config.yaml
arch: "efficientnet"
model: "self-supervised image encoder"
dataset: "regions of photos with short descriptions (Visual Genome)"
train_examples: 203450
image_size: 32
crop_scale_min: 0.3
horizontal_flip: false
color_jitter: 0.4
method: "moco_v3"
norm: "batchnorm"
activation: "silu"
channel_attention: "se"
depths: [6, 6, 6]
kernel_size: 3
stem: "single"
expansion: 4
widths: [16, 32, 64]
projector_hidden: 1024
projector_out: 256
projector_hidden_layers: 2
temperature: 0.3
target_momentum: 0.99
init: "small_normal"
residual_init: "none"
optimizer: "adamw"
lr: 0.0048
beta1: 0.9
beta2: 0.999
eps: 1e-10
grad_clip: 1.0
steps: 5700
batch_size: 256
epochs: 7.2
lr_schedule: "cosine"
final_lr_fraction: 0.05
warmup_steps: 1140
weight_decay: 0.1
Rows from block 5 of a small self-supervised image encoder, named by matrix and row number. Rows with one number belong to one channel. Each number is 128 + 32 x the weight over its row's rms, rounded and kept within 0 to 255. All counts start at 0. After the name is the row's rms in percent of the matrix's.
After each channel's rows are labels from the 100 images, of 14848, where the channel reaches its highest value: "colour at peak" is the nearest of a few named colours to the mean colour under the peak. Only what is clearly more common there than usual is listed. The data: regions of photos with short descriptions (Visual Genome).
# convs0: expand pointwise conv (model.blocks.5.convs.0.weight, 64x16x1x1), inputs 0-15
# convs1: depthwise 3x3 conv (model.blocks.5.convs.1.weight, 64x1x3x3), a 3x3 kernel
# convs2: project pointwise conv (model.blocks.5.convs.2.weight, 16x64x1x1, transposed), outputs 0-15

convs0.50 098 [ 72 156 110 159 128 166 102  61 134  88 124 128 124 119 156  83]
convs1.50 092 [154 131 104 155 106  69 125 111  74]
convs2.50 104 [ 76 121 156 103 161 220 112 117 109 112 121 104  98 131 123 136]
colour at peak: white; pink

convs0.56 071 [139 156  80 116 132 138 179 163 148 151  97 195  99 128 166 108]
convs1.56 119 [138 125 140  90  46 116 106 117 124]
convs2.56 163 [116 172 111 135 106 133 107  99 144 112 211  79 162 144 118 159]
colour at peak: pink

convs0.51 086 [143 131 122 191 156 112 143 146  72 117 110  77 172  82 128 146]
convs1.51 097 [144 181  91 102 139 160  81 122 156]
convs2.51 075 [159  95 200  88 147  69 128 127 109 115 110 137 110 149  87 147]
colour at peak: pink

convs0.49 100 [147 125 128 126 208 106 102 148  86  80 144 139  97 157  89 148]
convs1.49 083 [ 94 165 172 119  91  82 140  98 119]
convs2.49 087 [120  63 132 113 195 107 147 146 140 117 184 144 109 137 122  82]
colour at peak: pink

convs0.40 100 [104 122 158 162 137  77 118  60 162  97 178 108 103 108 131 145]
convs1.40 076 [153 115 149 157 141 156 180 144 185]
convs2.40 060 [140 146 140  84 103 139 139 155  88 121  41 164 125 168 126 115]
colour at peak: white; pink

convs0.29 111 [158  71 119 188 132 171 152  86 123  78 138 135 139 163 117 142]
convs1.29 099 [123  79 125 131  73 104 160 156 165]
convs2.29 129 [156 163 140 121 115 112 110 203  79 130  91 164 174 116 135 147]
colour at peak: pink; white