From a checkpoint of a small self-supervised image encoder: 32-pixel images.
Rows from block 12 of a small self-supervised image encoder, named by matrix and row number. Rows with one number belong to one channel. Each number is 200 + 20 x the weight over its row's rms, rounded and kept within 0 to 999. All counts start at 0.
After each channel's rows are labels from the 100 images, of 14848, where the channel reaches its highest value: "patch colour" is the nearest of a few named colours to the mean colour under the peak. Only what is clearly more common there than usual is listed. The data: regions of photos with short descriptions (Visual Genome). In brackets: how many of the 100, against the usual share in percent.
# convs0: expand pointwise conv (model.blocks.12.convs.0.weight, 128x32x1x1), inputs 0-31
# convs1: depthwise 3x3 conv, stride 2 (model.blocks.12.convs.1.weight, 128x1x3x3), a 3x3 kernel
# convs2: project pointwise conv (model.blocks.12.convs.2.weight, 64x128x1x1, transposed), outputs 0-63

convs0.121,207,232,196,188,233,223,189,188,189,185,199,203,191,218,179,181,210,190,181,192,169,160,204,218,200,179,233,234,171,214,219,179
convs1.121,192,182,180,192,175,165,205,174,188
convs2.121,239,197,214,241,201,200,187,212,188,194,229,195,213,213,172,174,187,195,216,209,186,194,214,188,195,210,205,185,216,225,192,205,230,209,237,197,163,235,246,162,192,203,183,233,211,202,196,203,223,168,199,202,220,170,211,213,227,215,235,176,194,183,212,192
patch colour: pink (26 vs 9.4)

convs0.38,198,192,177,215,213,210,177,191,196,200,209,212,239,228,211,206,208,249,225,216,179,201,189,155,219,170,192,205,184,198,211,174
convs1.38,206,236,212,227,209,191,219,186,174
convs2.38,181,180,192,200,172,200,185,241,201,245,206,215,174,167,198,167,207,206,153,201,137,206,187,194,215,209,237,199,180,207,213,217,181,186,218,198,192,219,174,206,212,174,207,175,211,202,192,191,163,199,183,210,190,181,221,224,195,207,201,201,175,196,193,214
patch colour: white (44 vs 5.3)

convs0.112,197,201,202,242,150,199,221,202,191,206,216,211,212,190,192,207,216,206,260,212,206,165,183,200,187,229,201,217,219,207,200,198
convs1.112,194,204,224,192,216,239,187,217,227
convs2.112,219,144,204,218,187,224,195,173,204,175,197,192,183,211,191,149,165,202,200,210,221,180,188,213,189,209,194,210,206,173,173,183,217,231,208,203,190,223,213,201,201,189,171,193,211,180,191,218,223,187,183,156,207,169,214,208,197,194,169,156,216,210,208,216
patch colour: white (42 vs 5.3)

convs0.73,219,218,199,210,219,215,193,198,196,195,222,219,196,216,192,222,219,198,175,202,209,192,170,153,207,168,176,204,156,203,215,159
convs1.73,182,175,193,175,169,180,195,182,184
convs2.73,203,229,207,223,229,201,197,195,194,197,181,186,213,202,190,203,167,166,206,219,198,195,219,193,193,218,203,205,249,212,204,166,195,215,193,175,186,208,209,185,141,230,231,204,227,179,217,190,224,207,234,188,198,172,214,243,223,199,213,189,230,202,189,194
patch colour: pink (35 vs 9.4); white (25 vs 5.3)

convs0.93,145,216,181,213,223,225,200,207,202,193,197,189,184,213,188,206,181,181,202,184,240,214,226,208,226,174,210,169,171,193,208,212
convs1.93,198,214,218,199,227,238,194,220,221
convs2.93,196,180,206,200,237,201,226,220,179,226,208,217,192,178,217,200,215,226,206,197,199,201,192,173,180,178,196,180,155,222,241,194,191,197,231,206,194,157,198,221,187,180,201,208,159,220,226,190,160,194,187,205,192,192,236,220,209,210,220,212,203,227,204,233
patch colour: white (31 vs 5.3); pink (26 vs 9.4)

convs0.41,204,200,230,179,193,211,215,193,184,199,183,203,192,263,196,209,205,218,197,184,180,188,202,199,196,170,243,241,199,199,214,220
convs1.41,199,198,197,166,165,178,179,184,194
convs2.41,207,185,222,239,215,200,211,219,156,179,197,197,214,196,172,198,187,202,235,213,196,201,181,216,223,208,195,179,193,193,204,224,212,197,218,203,201,208,193,187,231,227,179,212,198,192,200,220,198,178,178,174,221,200,221,193,263,183,226,193,185,167,171,154
patch colour: white (72 vs 5.3)

convs0.48,210,207,229,173,192,207,211,198,217,199,170,233,225,193,187,190,189,175,165,187,204,185,226,180,199,198,190,231,158,209,177,228
convs1.48,190,197,226,171,194,216,162,185,207
convs2.48,212,215,208,204,204,200,196,210,226,172,177,207,191,225,197,173,192,184,209,197,237,223,201,215,193,177,169,209,199,186,166,219,185,187,164,206,213,241,239,225,198,200,206,199,183,192,178,213,181,204,195,210,179,213,223,183,222,246,180,223,212,232,190,153
patch colour: grey (64 vs 35.9)

convs0.1,199,175,247,194,204,200,215,212,162,195,198,214,210,245,186,231,221,197,229,169,204,205,224,200,205,174,225,211,196,213,195,212
convs1.1,221,211,195,215,232,221,200,233,215
convs2.1,192,208,171,155,177,209,187,183,217,228,224,213,192,206,197,226,215,209,195,188,238,207,226,153,161,200,181,203,197,195,186,178,222,202,181,206,194,204,206,209,193,203,236,190,203,221,193,153,201,199,215,184,192,169,198,209,175,243,178,186,194,236,204,208
patch colour: black (89 vs 11.6)

convs0.84,202,196,206,182,152,176,196,218,183,195,198,165,203,232,198,248,195,182,216,185,217,191,203,162,196,195,226,208,203,213,177,214
convs1.84,201,202,193,201,166,171,190,169,177
convs2.84,166,223,212,204,216,180,204,218,153,183,187,203,209,210,177,187,193,203,213,223,206,213,172,210,217,187,210,180,182,181,226,249,221,197,199,178,221,239,197,204,234,183,198,195,183,205,193,210,187,183,210,172,225,190,203,220,215,157,210,176,217,188,191,154
patch colour: white (40 vs 5.3); pink (33 vs 9.4)

convs0.66,203,174,199,192,196,190,224,198,218,187,201,156,187,181,216,251,192,181,216,200,191,223,203,180,173,210,193,175,222,183,234,222
convs1.66,204,217,202,190,204,178,162,180,171
convs2.66,167,192,186,172,205,181,213,172,205,173,209,178,232,207,211,218,189,188,199,184,216,189,189,214,228,204,177,212,189,176,200,221,179,197,147,223,245,182,177,226,221,190,200,201,195,183,215,194,208,214,224,196,189,241,159,201,184,191,211,236,192,169,205,203
patch colour: black (71 vs 11.6)

convs0.22,207,195,201,191,211,180,211,224,211,211,172,218,228,224,210,178,229,178,195,166,239,214,158,202,208,234,216,187,217,201,211,188
convs1.22,200,213,216,222,232,225,211,226,218
convs2.22,188,183,159,197,232,201,175,213,192,174,193,210,195,202,179,198,186,202,201,248,211,165,193,180,174,216,231,194,217,215,225,200,219,211,230,201,199,223,206,216,188,184,193,212,215,209,194,206,188,209,191,181,223,177,189,237,216,147,220,175,191,230,205,162
patch colour: black (63 vs 11.6)

convs0.11,229,204,186,189,213,200,191,172,223,173,230,188,227,211,221,198,225,231,185,219,223,180,215,204,215,188,217,192,206,213,150,216
convs1.11,204,203,206,203,231,232,217,230,220
convs2.11,209,202,194,197,180,209,166,218,213,200,169,175,234,167,186,175,187,167,169,195,162,211,194,224,210,196,219,211,238,187,171,189,174,214,198,201,220,185,210,199,227,188,215,223,201,182,220,203,224,217,172,174,201,204,196,192,205,229,190,215,152,192,182,173
patch colour: grey (62 vs 35.9)

convs0.124,179,209,217,183,191,187,177,203,221,206,194,205,214,231,195,209,223,169,205,172,212,184,207,218,226,185,244,234,168,204,171,211
convs1.124,206,193,180,221,207,157,214,221,192
convs2.124,229,222,203,204,192,186,195,228,204,166,225,180,184,234,212,179,196,206,192,185,185,213,207,176,163,194,204,191,188,225,224,223,242,216,215,221,183,216,264,215,175,186,204,228,198,221,173,208,224,201,202,207,224,175,176,189,196,206,203,210,218,214,222,193
patch colour: black (44 vs 11.6)

convs0.118,226,190,169,196,192,207,229,205,209,202,188,163,167,196,200,178,165,204,215,221,195,221,212,198,182,248,185,176,220,189,213,212
convs1.118,195,178,177,187,165,171,201,185,191
convs2.118,172,169,161,173,188,193,206,200,212,241,205,195,193,168,189,213,209,209,175,187,205,188,217,185,198,198,213,212,192,194,202,188,181,204,188,217,218,207,170,208,238,158,227,173,208,217,195,169,190,234,179,177,206,238,198,205,181,182,160,165,185,201,193,212
patch colour: black (99 vs 11.6)

convs0.0,222,190,141,222,204,192,204,185,200,203,206,198,201,212,201,179,202,210,211,249,238,171,230,220,211,211,184,184,204,204,216,195
convs1.0,188,191,202,193,235,230,209,230,216
convs2.0,187,169,218,184,234,194,185,221,169,214,194,176,234,190,188,203,201,197,199,232,223,242,186,218,204,185,218,175,216,176,166,215,208,196,206,179,231,205,189,194,228,235,185,203,199,185,204,190,196,194,181,192,211,192,219,207,219,242,240,208,151,198,193,202
patch colour: pink (29 vs 9.4)

convs0.90,185,203,232,197,200,195,212,205,217,222,188,223,237,242,218,178,225,169,208,161,216,208,194,221,205,183,220,220,205,201,188,174
convs1.90,199,207,208,197,231,232,200,216,235
convs2.90,193,182,179,173,225,193,192,231,185,202,202,206,164,215,201,206,185,205,193,202,207,198,207,168,160,192,208,192,195,204,219,185,216,206,212,204,191,192,201,251,182,181,219,206,176,229,178,188,209,233,205,169,212,167,198,233,212,196,208,170,171,256,203,173
patch colour: black (70 vs 11.6)

convs0.19,188,215,203,212,201,190,227,184,180,186,197,142,209,177,213,193,204,186,188,199,215,201,209,217,202,192,173,172,179,165,171,237
convs1.19,163,202,222,173,212,227,188,203,201
convs2.19,200,232,198,210,201,169,208,203,185,205,229,180,180,214,212,166,195,201,188,217,191,220,162,180,198,184,202,207,192,219,222,198,231,196,200,190,189,212,217,217,171,193,189,193,229,220,180,235,172,215,230,228,211,166,232,191,193,228,212,197,226,232,233,236
patch colour: pink (41 vs 9.4)

convs0.56,201,197,184,206,164,179,188,205,202,227,196,186,198,185,237,237,190,183,212,204,221,195,200,170,206,218,180,204,174,146,181,202
convs1.56,202,183,190,186,171,172,181,173,181
convs2.56,169,241,192,180,194,211,204,180,223,186,171,219,210,193,185,204,214,191,188,215,216,218,219,208,191,175,180,201,207,194,196,198,191,185,173,187,236,217,202,200,196,169,236,196,216,190,230,181,196,206,250,211,197,200,171,225,164,176,166,199,247,215,211,185
patch colour: black (70 vs 11.6)

convs0.36,184,207,253,179,201,221,201,222,213,212,184,215,223,244,207,197,225,193,198,186,198,188,177,205,191,211,243,222,207,210,200,173
convs1.36,219,215,192,226,224,201,226,229,186
convs2.36,198,191,178,170,209,186,203,203,204,187,206,199,172,233,202,196,181,202,187,209,220,211,196,189,162,196,212,215,213,186,211,209,252,237,193,211,206,219,214,235,186,193,198,188,221,216,174,182,206,234,197,212,216,182,171,197,170,198,201,172,201,272,202,188
patch colour: black (67 vs 11.6)

convs0.119,215,238,186,220,216,177,176,198,179,179,211,220,214,222,212,191,244,189,198,213,249,195,192,176,230,188,194,202,196,209,181,186
convs1.119,188,163,182,184,171,180,196,186,197
convs2.119,200,213,224,213,207,199,200,187,190,189,183,217,177,235,188,179,164,202,210,206,213,202,209,213,212,214,191,199,183,211,223,200,217,194,191,157,168,181,209,202,160,209,202,177,199,182,180,199,206,181,223,175,191,124,207,236,203,209,190,214,247,194,197,194
patch colour: white (31 vs 5.3)

convs0.63,201,210,174,240,226,193,211,218,161,169,195,243,208,186,224,178,220,184,219,213,197,176,196,221,220,187,190,210,190,193,212,182
convs1.63,207,221,217,191,195,224,173,166,183
convs2.63,208,234,206,202,212,240,235,179,195,227,189,228,193,180,176,192,218,193,196,212,192,202,217,177,157,171,169,209,187,211,184,170,203,211,219,199,188,214,219,200,162,213,202,216,237,167,232,182,181,194,218,225,189,188,234,225,205,201,198,174,199,223,195,208
patch colour: pink (35 vs 9.4); white (25 vs 5.3)

convs0.26,194,199,191,230,219,214,179,188,205,198,193,228,203,171,179,163,166,206,193,258,205,179,216,214,215,207,184,204,230,201,201,202
convs1.26,222,211,205,222,232,221,197,219,226
convs2.26,178,214,216,219,211,197,208,226,156,214,180,179,222,208,172,202,176,198,184,233,227,244,195,239,195,163,195,183,212,175,209,212,208,231,191,180,233,217,190,206,224,221,201,213,206,194,199,188,193,208,204,225,214,183,235,227,223,201,230,175,183,188,186,192
patch colour: white (53 vs 5.3); pink (26 vs 9.4)

convs0.75,218,223,192,182,199,204,177,216,213,205,147,191,167,198,189,201,212,176,192,198,186,160,181,208,190,211,238,210,227,190,227,192
convs1.75,196,184,191,182,167,173,181,176,188
convs2.75,205,196,188,204,181,199,177,203,193,187,237,218,189,213,198,217,208,232,232,180,238,180,220,168,177,209,191,201,192,213,211,194,230,208,200,204,153,190,222,209,185,192,217,201,196,251,164,186,207,185,216,167,231,186,214,210,207,208,188,159,168,206,220,189
patch colour: pink (26 vs 9.4)

convs0.39,180,206,206,190,185,175,191,208,195,168,183,192,204,268,196,201,215,209,211,185,181,170,185,195,204,217,236,220,208,214,181,178
convs1.39,192,198,198,203,158,170,199,175,186
convs2.39,180,199,234,240,194,209,206,204,160,181,207,238,198,201,217,199,181,208,239,204,199,211,177,216,198,172,176,191,178,190,244,228,239,202,227,194,176,192,212,212,192,210,172,219,198,217,191,242,187,162,200,201,226,177,204,189,226,212,206,191,204,190,187,192
patch colour: pink (33 vs 9.4); white (29 vs 5.3)

convs0.72,211,202,178,210,179,225,192,200,195,190,195,223,210,200,184,204,180,185,250,244,221,219,203,199,192,188,164,173,211,169,218,221
convs1.72,219,223,209,224,226,189,210,197,166
convs2.72,225,176,211,213,196,221,225,231,178,224,216,223,169,225,221,194,204,209,183,219,189,197,200,211,211,211,214,184,206,213,215,210,242,223,239,193,180,217,171,226,178,236,193,174,215,187,173,200,197,202,216,210,169,177,222,187,214,222,240,204,197,216,168,215
patch colour: white (44 vs 5.3); pink (27 vs 9.4)