config = dict(
    dataset='regions of photos with short descriptions (Visual Genome)',
    image_size=32,
    weight_decay=0.1,
)
Rows from block 7, named by matrix and row number. Rows with one number belong to one channel. Each number is 128 + 24 x the weight over its row's rms, rounded and kept within 0 to 255. All counts start at 0. Numbers have three digits each. After the name is the row's rms in percent of the matrix's.
# convs0: expand pointwise conv (model.blocks.7.convs.0.weight, 128x32x1x1), inputs 0-31
# convs1: depthwise 3x3 conv (model.blocks.7.convs.1.weight, 128x1x3x3), a 3x3 kernel
# convs2: project pointwise conv (model.blocks.7.convs.2.weight, 32x128x1x1, transposed), outputs 0-31
convs0.13 087:125121132088107162124120115142143152123157095165155096099110120136162136090115114134097182146144
convs1.13 091:118125128116166163123162160
convs2.13 062:128130156121081148157129096114156168115110138166175111119131109114137174087142120138104153130138
convs0.14 129:111140117122105115097140088128162128093160141152183091151154168147116135093120114141132120125101
convs1.14 093:110094107133117134165152163
convs2.14 099:156154129113136124078135118146133156154106157174077170137143152140116123087143126139136149154118
convs0.15 113:163160157135145078111140099098150137146152099130108161137120142104099104153101136147166137101111
convs1.15 105:094103125100157095107116121
convs2.15 116:156146092153090172178146151135139162122139130134139138104161133114141090134138134136124134073138
convs0.16 111:134154135156122119117159127153114127125127146128106146152147178129103111118168131135079195150143
convs1.16 098:112102121115164079119117139
convs2.16 102:103075136111153147160083123097145083098142090111140143110122146135136170135127110119127114143100
convs0.17 121:096140120161142156114097098114111152131145089112177105143141094138109132111092110120113171116100
convs1.17 092:121136106149171150097113102
convs2.17 119:137145112142131089108167062137110105152147155159105121161167158114114108148125125114126128115153
convs0.18 070:158131100115146111122111092128122118120144122113162151111182116137104138121144098104132148128052
convs1.18 099:128106131161086120087140133
convs2.18 068:098084121097114113122134158102137185124144100132141095109109121125177147162096103143116130121129
convs0.19 117:126119148129102193125123106108129091117132171128179153090140118128130123122137124134098171141154
convs1.19 113:121152128133068132128156117
convs2.19 107:114130132097172136120105119101148115105116075112119118093114121125141124171112124105183086136115
convs0.20 084:138090113140127141142061120131083125127121129106142103115116119122126143167108096097092091116099
convs1.20 087:114132143132088182141117125
convs2.20 085:115081107113142091142108152121126137106153114089127104083112151120108130158153081120090124144108
convs0.21 117:112126135099112132127126073104110110183137135116124197115126109145148098122156143137136165132121
convs1.21 123:119133087128155145119086151
convs2.21 105:137131118122133102160096172116119114167153141114173164134125109153111104126138144108183101103107
convs0.22 094:119130164120134141156153124146130121149140091170142136115090119090141086104061115133140135121108
convs1.22 100:123153131144157162119163159
convs2.22 095:138129182113118140089101116135150120133134100149134125124102093078136129149072141170126143110118
convs0.23 106:116133161152174123129114131132119152122156096146140120078098114096146140138099131147085176104142
convs1.23 070:120084106159117112155150141
convs2.23 104:189096177131117144141144104162163123137114094105113129144125115136186124119115137119140141145149
convs0.24 122:146150144110130141167123131110076152120130157070068158132095125100109135122129117138125124139142
convs1.24 109:125109131179128172132113122
convs2.24 090:181156124129141138108160136124098138124130127112056133124160124107103087137155134155120142146156
convs0.25 095:076155147166131098177116121115136138140127121179124163128098144116156097142103138152115127106140
convs1.25 075:163122127168097107143103121
convs2.25 098:154134148128129140088100124176133096129128106154067124120139116111176159129109103150099108137125
convs0.26 109:111112128117109145124130125113130079126134175198155126114137139135149133114144174118132101161162
convs1.26 099:102093115155173140131140137
convs2.26 107:144151148188147115118155094143133111146105162145127109133146142131142132119108155090166166168128
convs0.27 095:122132106134096117144106099167140139124097165143120156164151107155148113125143074074125136135138
convs1.27 098:110127112115182137144130094
convs2.27 080:131097112154105156151104135182108127167118158130150128133158119155166110119123084096108116114148
convs0.28 098:123142099143124148119104131134098129098155109105176128080128098137144157128104134127111191118098
convs1.28 086:124158135139156137152179136
convs2.28 092:137113097164094121093133077124159144113144115100148137146168140105136167119133106108144159161114
convs0.29 107:119111129155131151159162112108137081117100123147131147147116120127135082101163172153107125148172
convs1.29 089:150127136148091154110170121
convs2.29 086:176129143121160129119128112159146116145102095118141102110103108173104154161105170094145112148126
convs0.30 086:141162111161138109104112131131154143123144111116141110119126121116112157139092074110154151107060
convs1.30 102:119095132142081099151125142
convs2.30 082:167126135107108110136154149135138168157122080119108146082122122131143146096152171152100159137139
convs0.31 079:151141143140125137111102078111130147145133136107150140111108117160125099150070089109148166104097
convs1.31 097:121102123087168155147133133
convs2.31 077:110067136130116094109099133160132131141133124098138136166100119138131108194142102121104109118111
convs0.32 128:116169152087134172137147127097124118065128101130125104138159145127090133089131134122125104146111
convs1.32 106:130108113122190116114108126
convs2.32 111:141137120108165134161117132081124084106149096125144100132125148151099123081154138110107141173134
convs0.33 098:139125132145128101142090128146107155134127149122093114140082105116154138171150115120085076137164
convs1.33 108:125130127090173117106156111
convs2.33 089:125136139107101097110117151159086150172147092108097151117124124108137105168151097125094101110132
convs0.34 106:120138114121080137136119052098113114124146156132166168107087113111133115116151124134116146125116
convs1.34 094:132109153141087150145094148
convs2.34 094:190134160099110100113137122114115119144155115091079135099146175131115116122137107155135148135146
convs0.35 087:125129158123141117121173161132138133124163123140159114108095140110111112112111150208135145096118
convs1.35 106:134102108128191135124122127
convs2.35 077:140103164114108132144144123110167148141184112120158131154103173140156149099115161152130146152120
convs0.36 090:113163138124111155135125147102083136127118128099068137112121144102146152089152144125094155164149
convs1.36 099:127128124140187097120148115
convs2.36 104:102161130129125146126126185129076142124095099123088091100118135121121119088131122100111144146156
convs0.37 091:115102131086106154123099136147103188150151125110138124137124078161156159107137110117124130149155
convs1.37 067:130103152131092158135112166
convs2.37 088:141157126142108099143113140138170100162131123104133115075128170140121100115157122110069136129143
convs0.38 070:125176111136109112146101100115105131141158165138145129062101139134165154123152150115105107129143
convs1.38 087:122139113102147124150075148
convs2.38 092:133092118104206120146104143134130123104144123123108148118126088130163145134123126144111086162100
convs0.39 090:133144126136130140102096065103129134141139120113122157107135098164137091143089096128135117091085
convs1.39 086:125166138122090153151134159
convs2.39 088:138118138096133072144082100127107121180150121113129173118129138143090114134104106116127123156100
convs0.40 088:120101155082125110159141142144132136157119132190113161129130145131141075124136151160120119118168
convs1.40 134:128149124118098122134068121
convs2.40 111:120162102181153168115123099104127120095107100112130119151159078126116137127131099113136120169121
convs0.41 110:130130145097096120126152152073136103131121137136103099126127148091127155068161150129153111158130
convs1.41 097:136164132163091118137097126
convs2.41 127:122149085149119139097134142158178139120130087154122172131129122115141117173119140126084154102109
convs0.42 101:122147138178160114157139155145151136125118143124149093153103119109125111179082113153136111100098
convs1.42 088:126096132153184122110124125
convs2.42 108:125096126150109147113151113162190169142126136112161131135127142125190135125087130130143132153142
convs0.43 069:095097162138151135147121133134106163129177135120126155071129093130122101124091126148143165104120
convs1.43 098:116121123102177162129144150
convs2.43 084:136120179126097136137117144157162161174140132135127124124120132102128127154089130169093151079125
convs0.44 095:108146115130146112076115142120088109094147124120084142119133127104121185124150127128112131134071
convs1.44 089:124129141165167168113111129
convs2.44 112:120151113162144141113126146168106104093101183153120133151137110092143155116162147129135134090104
convs0.45 099:121183148159114116081139105117151109105132173175130140132145161157114129130106144138161133130106
convs1.45 093:097111099102121104099116100
convs2.45 121:153082121122114123175125109110147112114110078107162111113128075119130164158138129115146118109150
convs0.46 095:143087131118160156136086081126126114158133096129146135112146093145130105185100116103110117118137
convs1.46 088:143146142150093104124173140
convs2.46 099:158081114103167134135095113140128123172117103102154142094146126151110119115116100099104146160100
convs0.47 095:091136109174111125097128100113110086122131110116154086112136092133142146122092132091127121107085
convs1.47 113:130106145084138094133159143
convs2.47 105:158155147166158083102135107095135133141141101088090138108129146149109113157139120110126131174114
convs0.48 088:135152133139137146100152141136157104073080131141102091168125156099126149127151121122114117169145
convs1.48 087:110093158095147147141155133
convs2.48 096:148115152102148133089116141152111176151140155135144109144168124132189157132117108131119092123102
convs0.49 087:165182116136142139118131103082139107125148088095136139136119094128126134128097134103124182133096
convs1.49 086:132188139112127098126137113
convs2.49 097:102144145160145112108138084134085140146119130146108133111143127096066163144099127124123165100117
convs0.50 112:115142119128120124097162149145192123061133144138132112128126178129115141126123109129126098139088
convs1.50 095:133161173137138140124159154
convs2.50 068:083141129127150178110119176168130114102131164126123136118107149134156115096116124115115086119094
convs0.51 121:126176108129098107143105122149148124081151166131146102120077145097160158114157143126121119140128
convs1.51 099:130126136142066151136110141
convs2.51 121:153079126101130133099174131106113159129119124117079143159150122126117093106113130161134144079125
convs0.52 085:112121176142151128151142155141141131099173110134136137114092135129093115112114153180122083095121
convs1.52 110:116134113118176171118147135
convs2.52 093:113128193107104116135136165144160149147147135106150129118095141097122147130086151164123139110095
convs0.53 098:110119112157129075113131126152169105143140158111141151114118135155143092176138130138156144076139
convs1.53 089:118135131076163138101135115
convs2.53 104:112171140118110140110107167100134113129150106108126171083151158128159103175123113117126111097141
convs0.54 112:122150104120121156132108108138077135113153109129099095116167131123138166094160115099080124151108
convs1.54 120:116126116080148152119168124
convs2.54 118:171112128139144147135152108166129168131144117138099132138146118137137092090153107130092131190153
convs0.55 099:112174101180109139107096140130132147132142142132138124121120121130120150142122087111134196122083
convs1.55 132:125059121119120136132140132
convs2.55 116:119129157108101125139144131114147155118136071147108146151108129105106117112129138180075169115106
convs0.56 098:144110119082094112116110067159140131145158130137146142113138119167155127105095106120163154107122
convs1.56 096:140135128133131186152134160
convs2.56 087:115116157107112069134108112086109109162137113123145093093086152145115150151142106115114115103133
convs0.57 134:123115100121120124130117121115135110115051141098093131133156139131146116124153080077152115125151
convs1.57 085:149104129180102103132116134
convs2.57 131:170135124119110143108145146116144162124115138084132068102107171090096121147122136151105128115110
convs0.58 108:112111092119126103077100098149106141150119153139129138135158121161162144139122084103144116090162
convs1.58 097:134117106125097111115172162
convs2.58 110:133147098148144105131119118110156106182127142127148153140144185124138138134178132136118165139083
convs0.59 071:106082091164120115107100100149087103154127136113134139155108120152168127134153152137128110130173
convs1.59 087:136110154166120087115135154
convs2.59 060:147100125120180127146091112115113104178092141092170100103158142127115125130157133124122121150109
convs0.60 101:112136134133118165169125153087084125122137116117125128125126121097141146068145161116083141166119
convs1.60 107:155101125135086114140090118
convs2.60 111:118067141126141105139110136131123149164144134066126124134105113193108119159126110117115126114121
convs0.61 115:085164119100139136107119139079115118111098127089091111120134161121145165150135086122112130138161
convs1.61 102:127106114155165152086123117
convs2.61 096:145145117172121161110130131136122152103073129111085089127112161148123120121131134079158122157142
convs0.62 102:095159148126137157138115133147125139152122108188123101132113109110173090124078134127100150151132
convs1.62 110:115154154161142112121087110
convs2.62 092:138162161123093130101092111172147075123120084148137131094143107116143127158117097120146128110136
convs0.63 113:131118111138152110168094077111136131111177110130126172115126156079143136106150104130104148116120
convs1.63 114:105157107168161141110122137
convs2.63 106:129128123125141148114115086106102154117172096093179120100149139096117106155085110117109146116120
convs0.64 085:151123104109123154130127116122141085084141137127162114151148123106121186116154135107172110148088
convs1.64 148:146110136140065118141132134
convs2.64 103:104136160130125079114130135107128181163134124111113127129118156123111094169095137137102131073137
convs0.65 094:118098179104129150159133136152135124128139125177128146119089102098126086122118162179135126142138
convs1.65 119:141129134124072140121088117
convs2.65 128:123148115172147133112111123132114121128085103108093133095181076133116160143126092103150126132136
convs0.66 086:107144090135120146104078142139103137128106138099102136152134111140132147158120067092112159099121
convs1.66 106:152124123127187137113145106
convs2.66 065:119122092174137174113087133160138123155116129105127129144154112138149107161139083077124114127118
convs0.67 096:113129103165145147126093129109096132130125080065168104120144097149125146141112148114123138102103
convs1.67 092:140148146128074128114099109
convs2.67 106:120087154115149130123143120139140099139087138181113116160125137130127136126092179163119121115175
convs0.68 065:149142137102136179122135103099116138150138121079157127122154081100104110117107119094092126158124
convs1.68 078:084176115134141109132123142
convs2.68 068:127112135121133127146106170174093139154128133145098138053157117119108142112109134113114094113114
convs0.69 107:110140133130143067137119170110143153100105169124096101130097172104138140148115122132120097100134
convs1.69 113:138104131150083157134095125
convs2.69 122:164129158139122131144179129148096138183104133118078110120140106142105155119140120137102161109150
convs0.70 133:159161127144135101075109135132157133116123149123098089133072124098136161157138119137106097143138
convs1.70 115:114137129074167130110137134
convs2.70 137:153110154096112120090140108113095135165153109085080128143116156152138124165126122152169120130130
convs0.71 110:109113114074128123119135130134131184122136115146134098093144149154151126064122099125114153128159
convs1.71 098:105138151103150154101166139
convs2.71 086:150104115103094119136120141124171143121123164161144103110139158127134155078142100099113182126134
convs0.72 074:114127132097145153136104166097100153134107082092114110094107090125175126139129139119137123144168
convs1.72 096:137187129131144136112151150
convs2.72 085:096131110100120160136136212154124175114137114107098127120137161137147123120127122155107145131123
convs0.73 078:107143136144136144174125172125101146109184094101138138094127098113139126128131165153108132137088
convs1.73 120:126133118125060117123129143
convs2.73 064:141097125172162109116112116148142122125087128132129120138154106167081112144120084096125093099140
convs0.74 149:119141090139103144130121104133120103113097137097114114139153105133140156120153103042131114151119
convs1.74 098:139115130182107100148113123
convs2.74 191:151135123133117107140140162128148146125094145111120055096118160110112140157097134144102090098126
convs0.75 099:099110124100107140139126153149117174155129159139147172144099136163147109164108126153161113095148
convs1.75 105:136151118092099146094102142
convs2.75 125:102202125122121116136120138102146098120114096152169112088161127084119130114122111110115111119133
convs0.76 092:070146162169143135125129119171136152146125118164139140115127119132149082133074124149115140110139
convs1.76 122:150125130110078090113116123
convs2.76 126:142146113130143153109124117150120089090093100147109154086180091118116155112162118113155118137126
convs0.77 119:138147101154113114095148091158135154134143173141136137144180142184128126132141119113165131098137
convs1.77 116:130096145090139153098148147
convs2.77 100:147144136104117126094102143137128102197143125106133176130149182119155121145143096123110127113118
convs0.78 094:135117107143151075119128133147131116116134120138081101108112152066125137150155113116081095123113
convs1.78 083:124141106147155168115088136
convs2.78 093:102091122085144121109112159155130086105103118130117116096114153146173142165127158128136087124117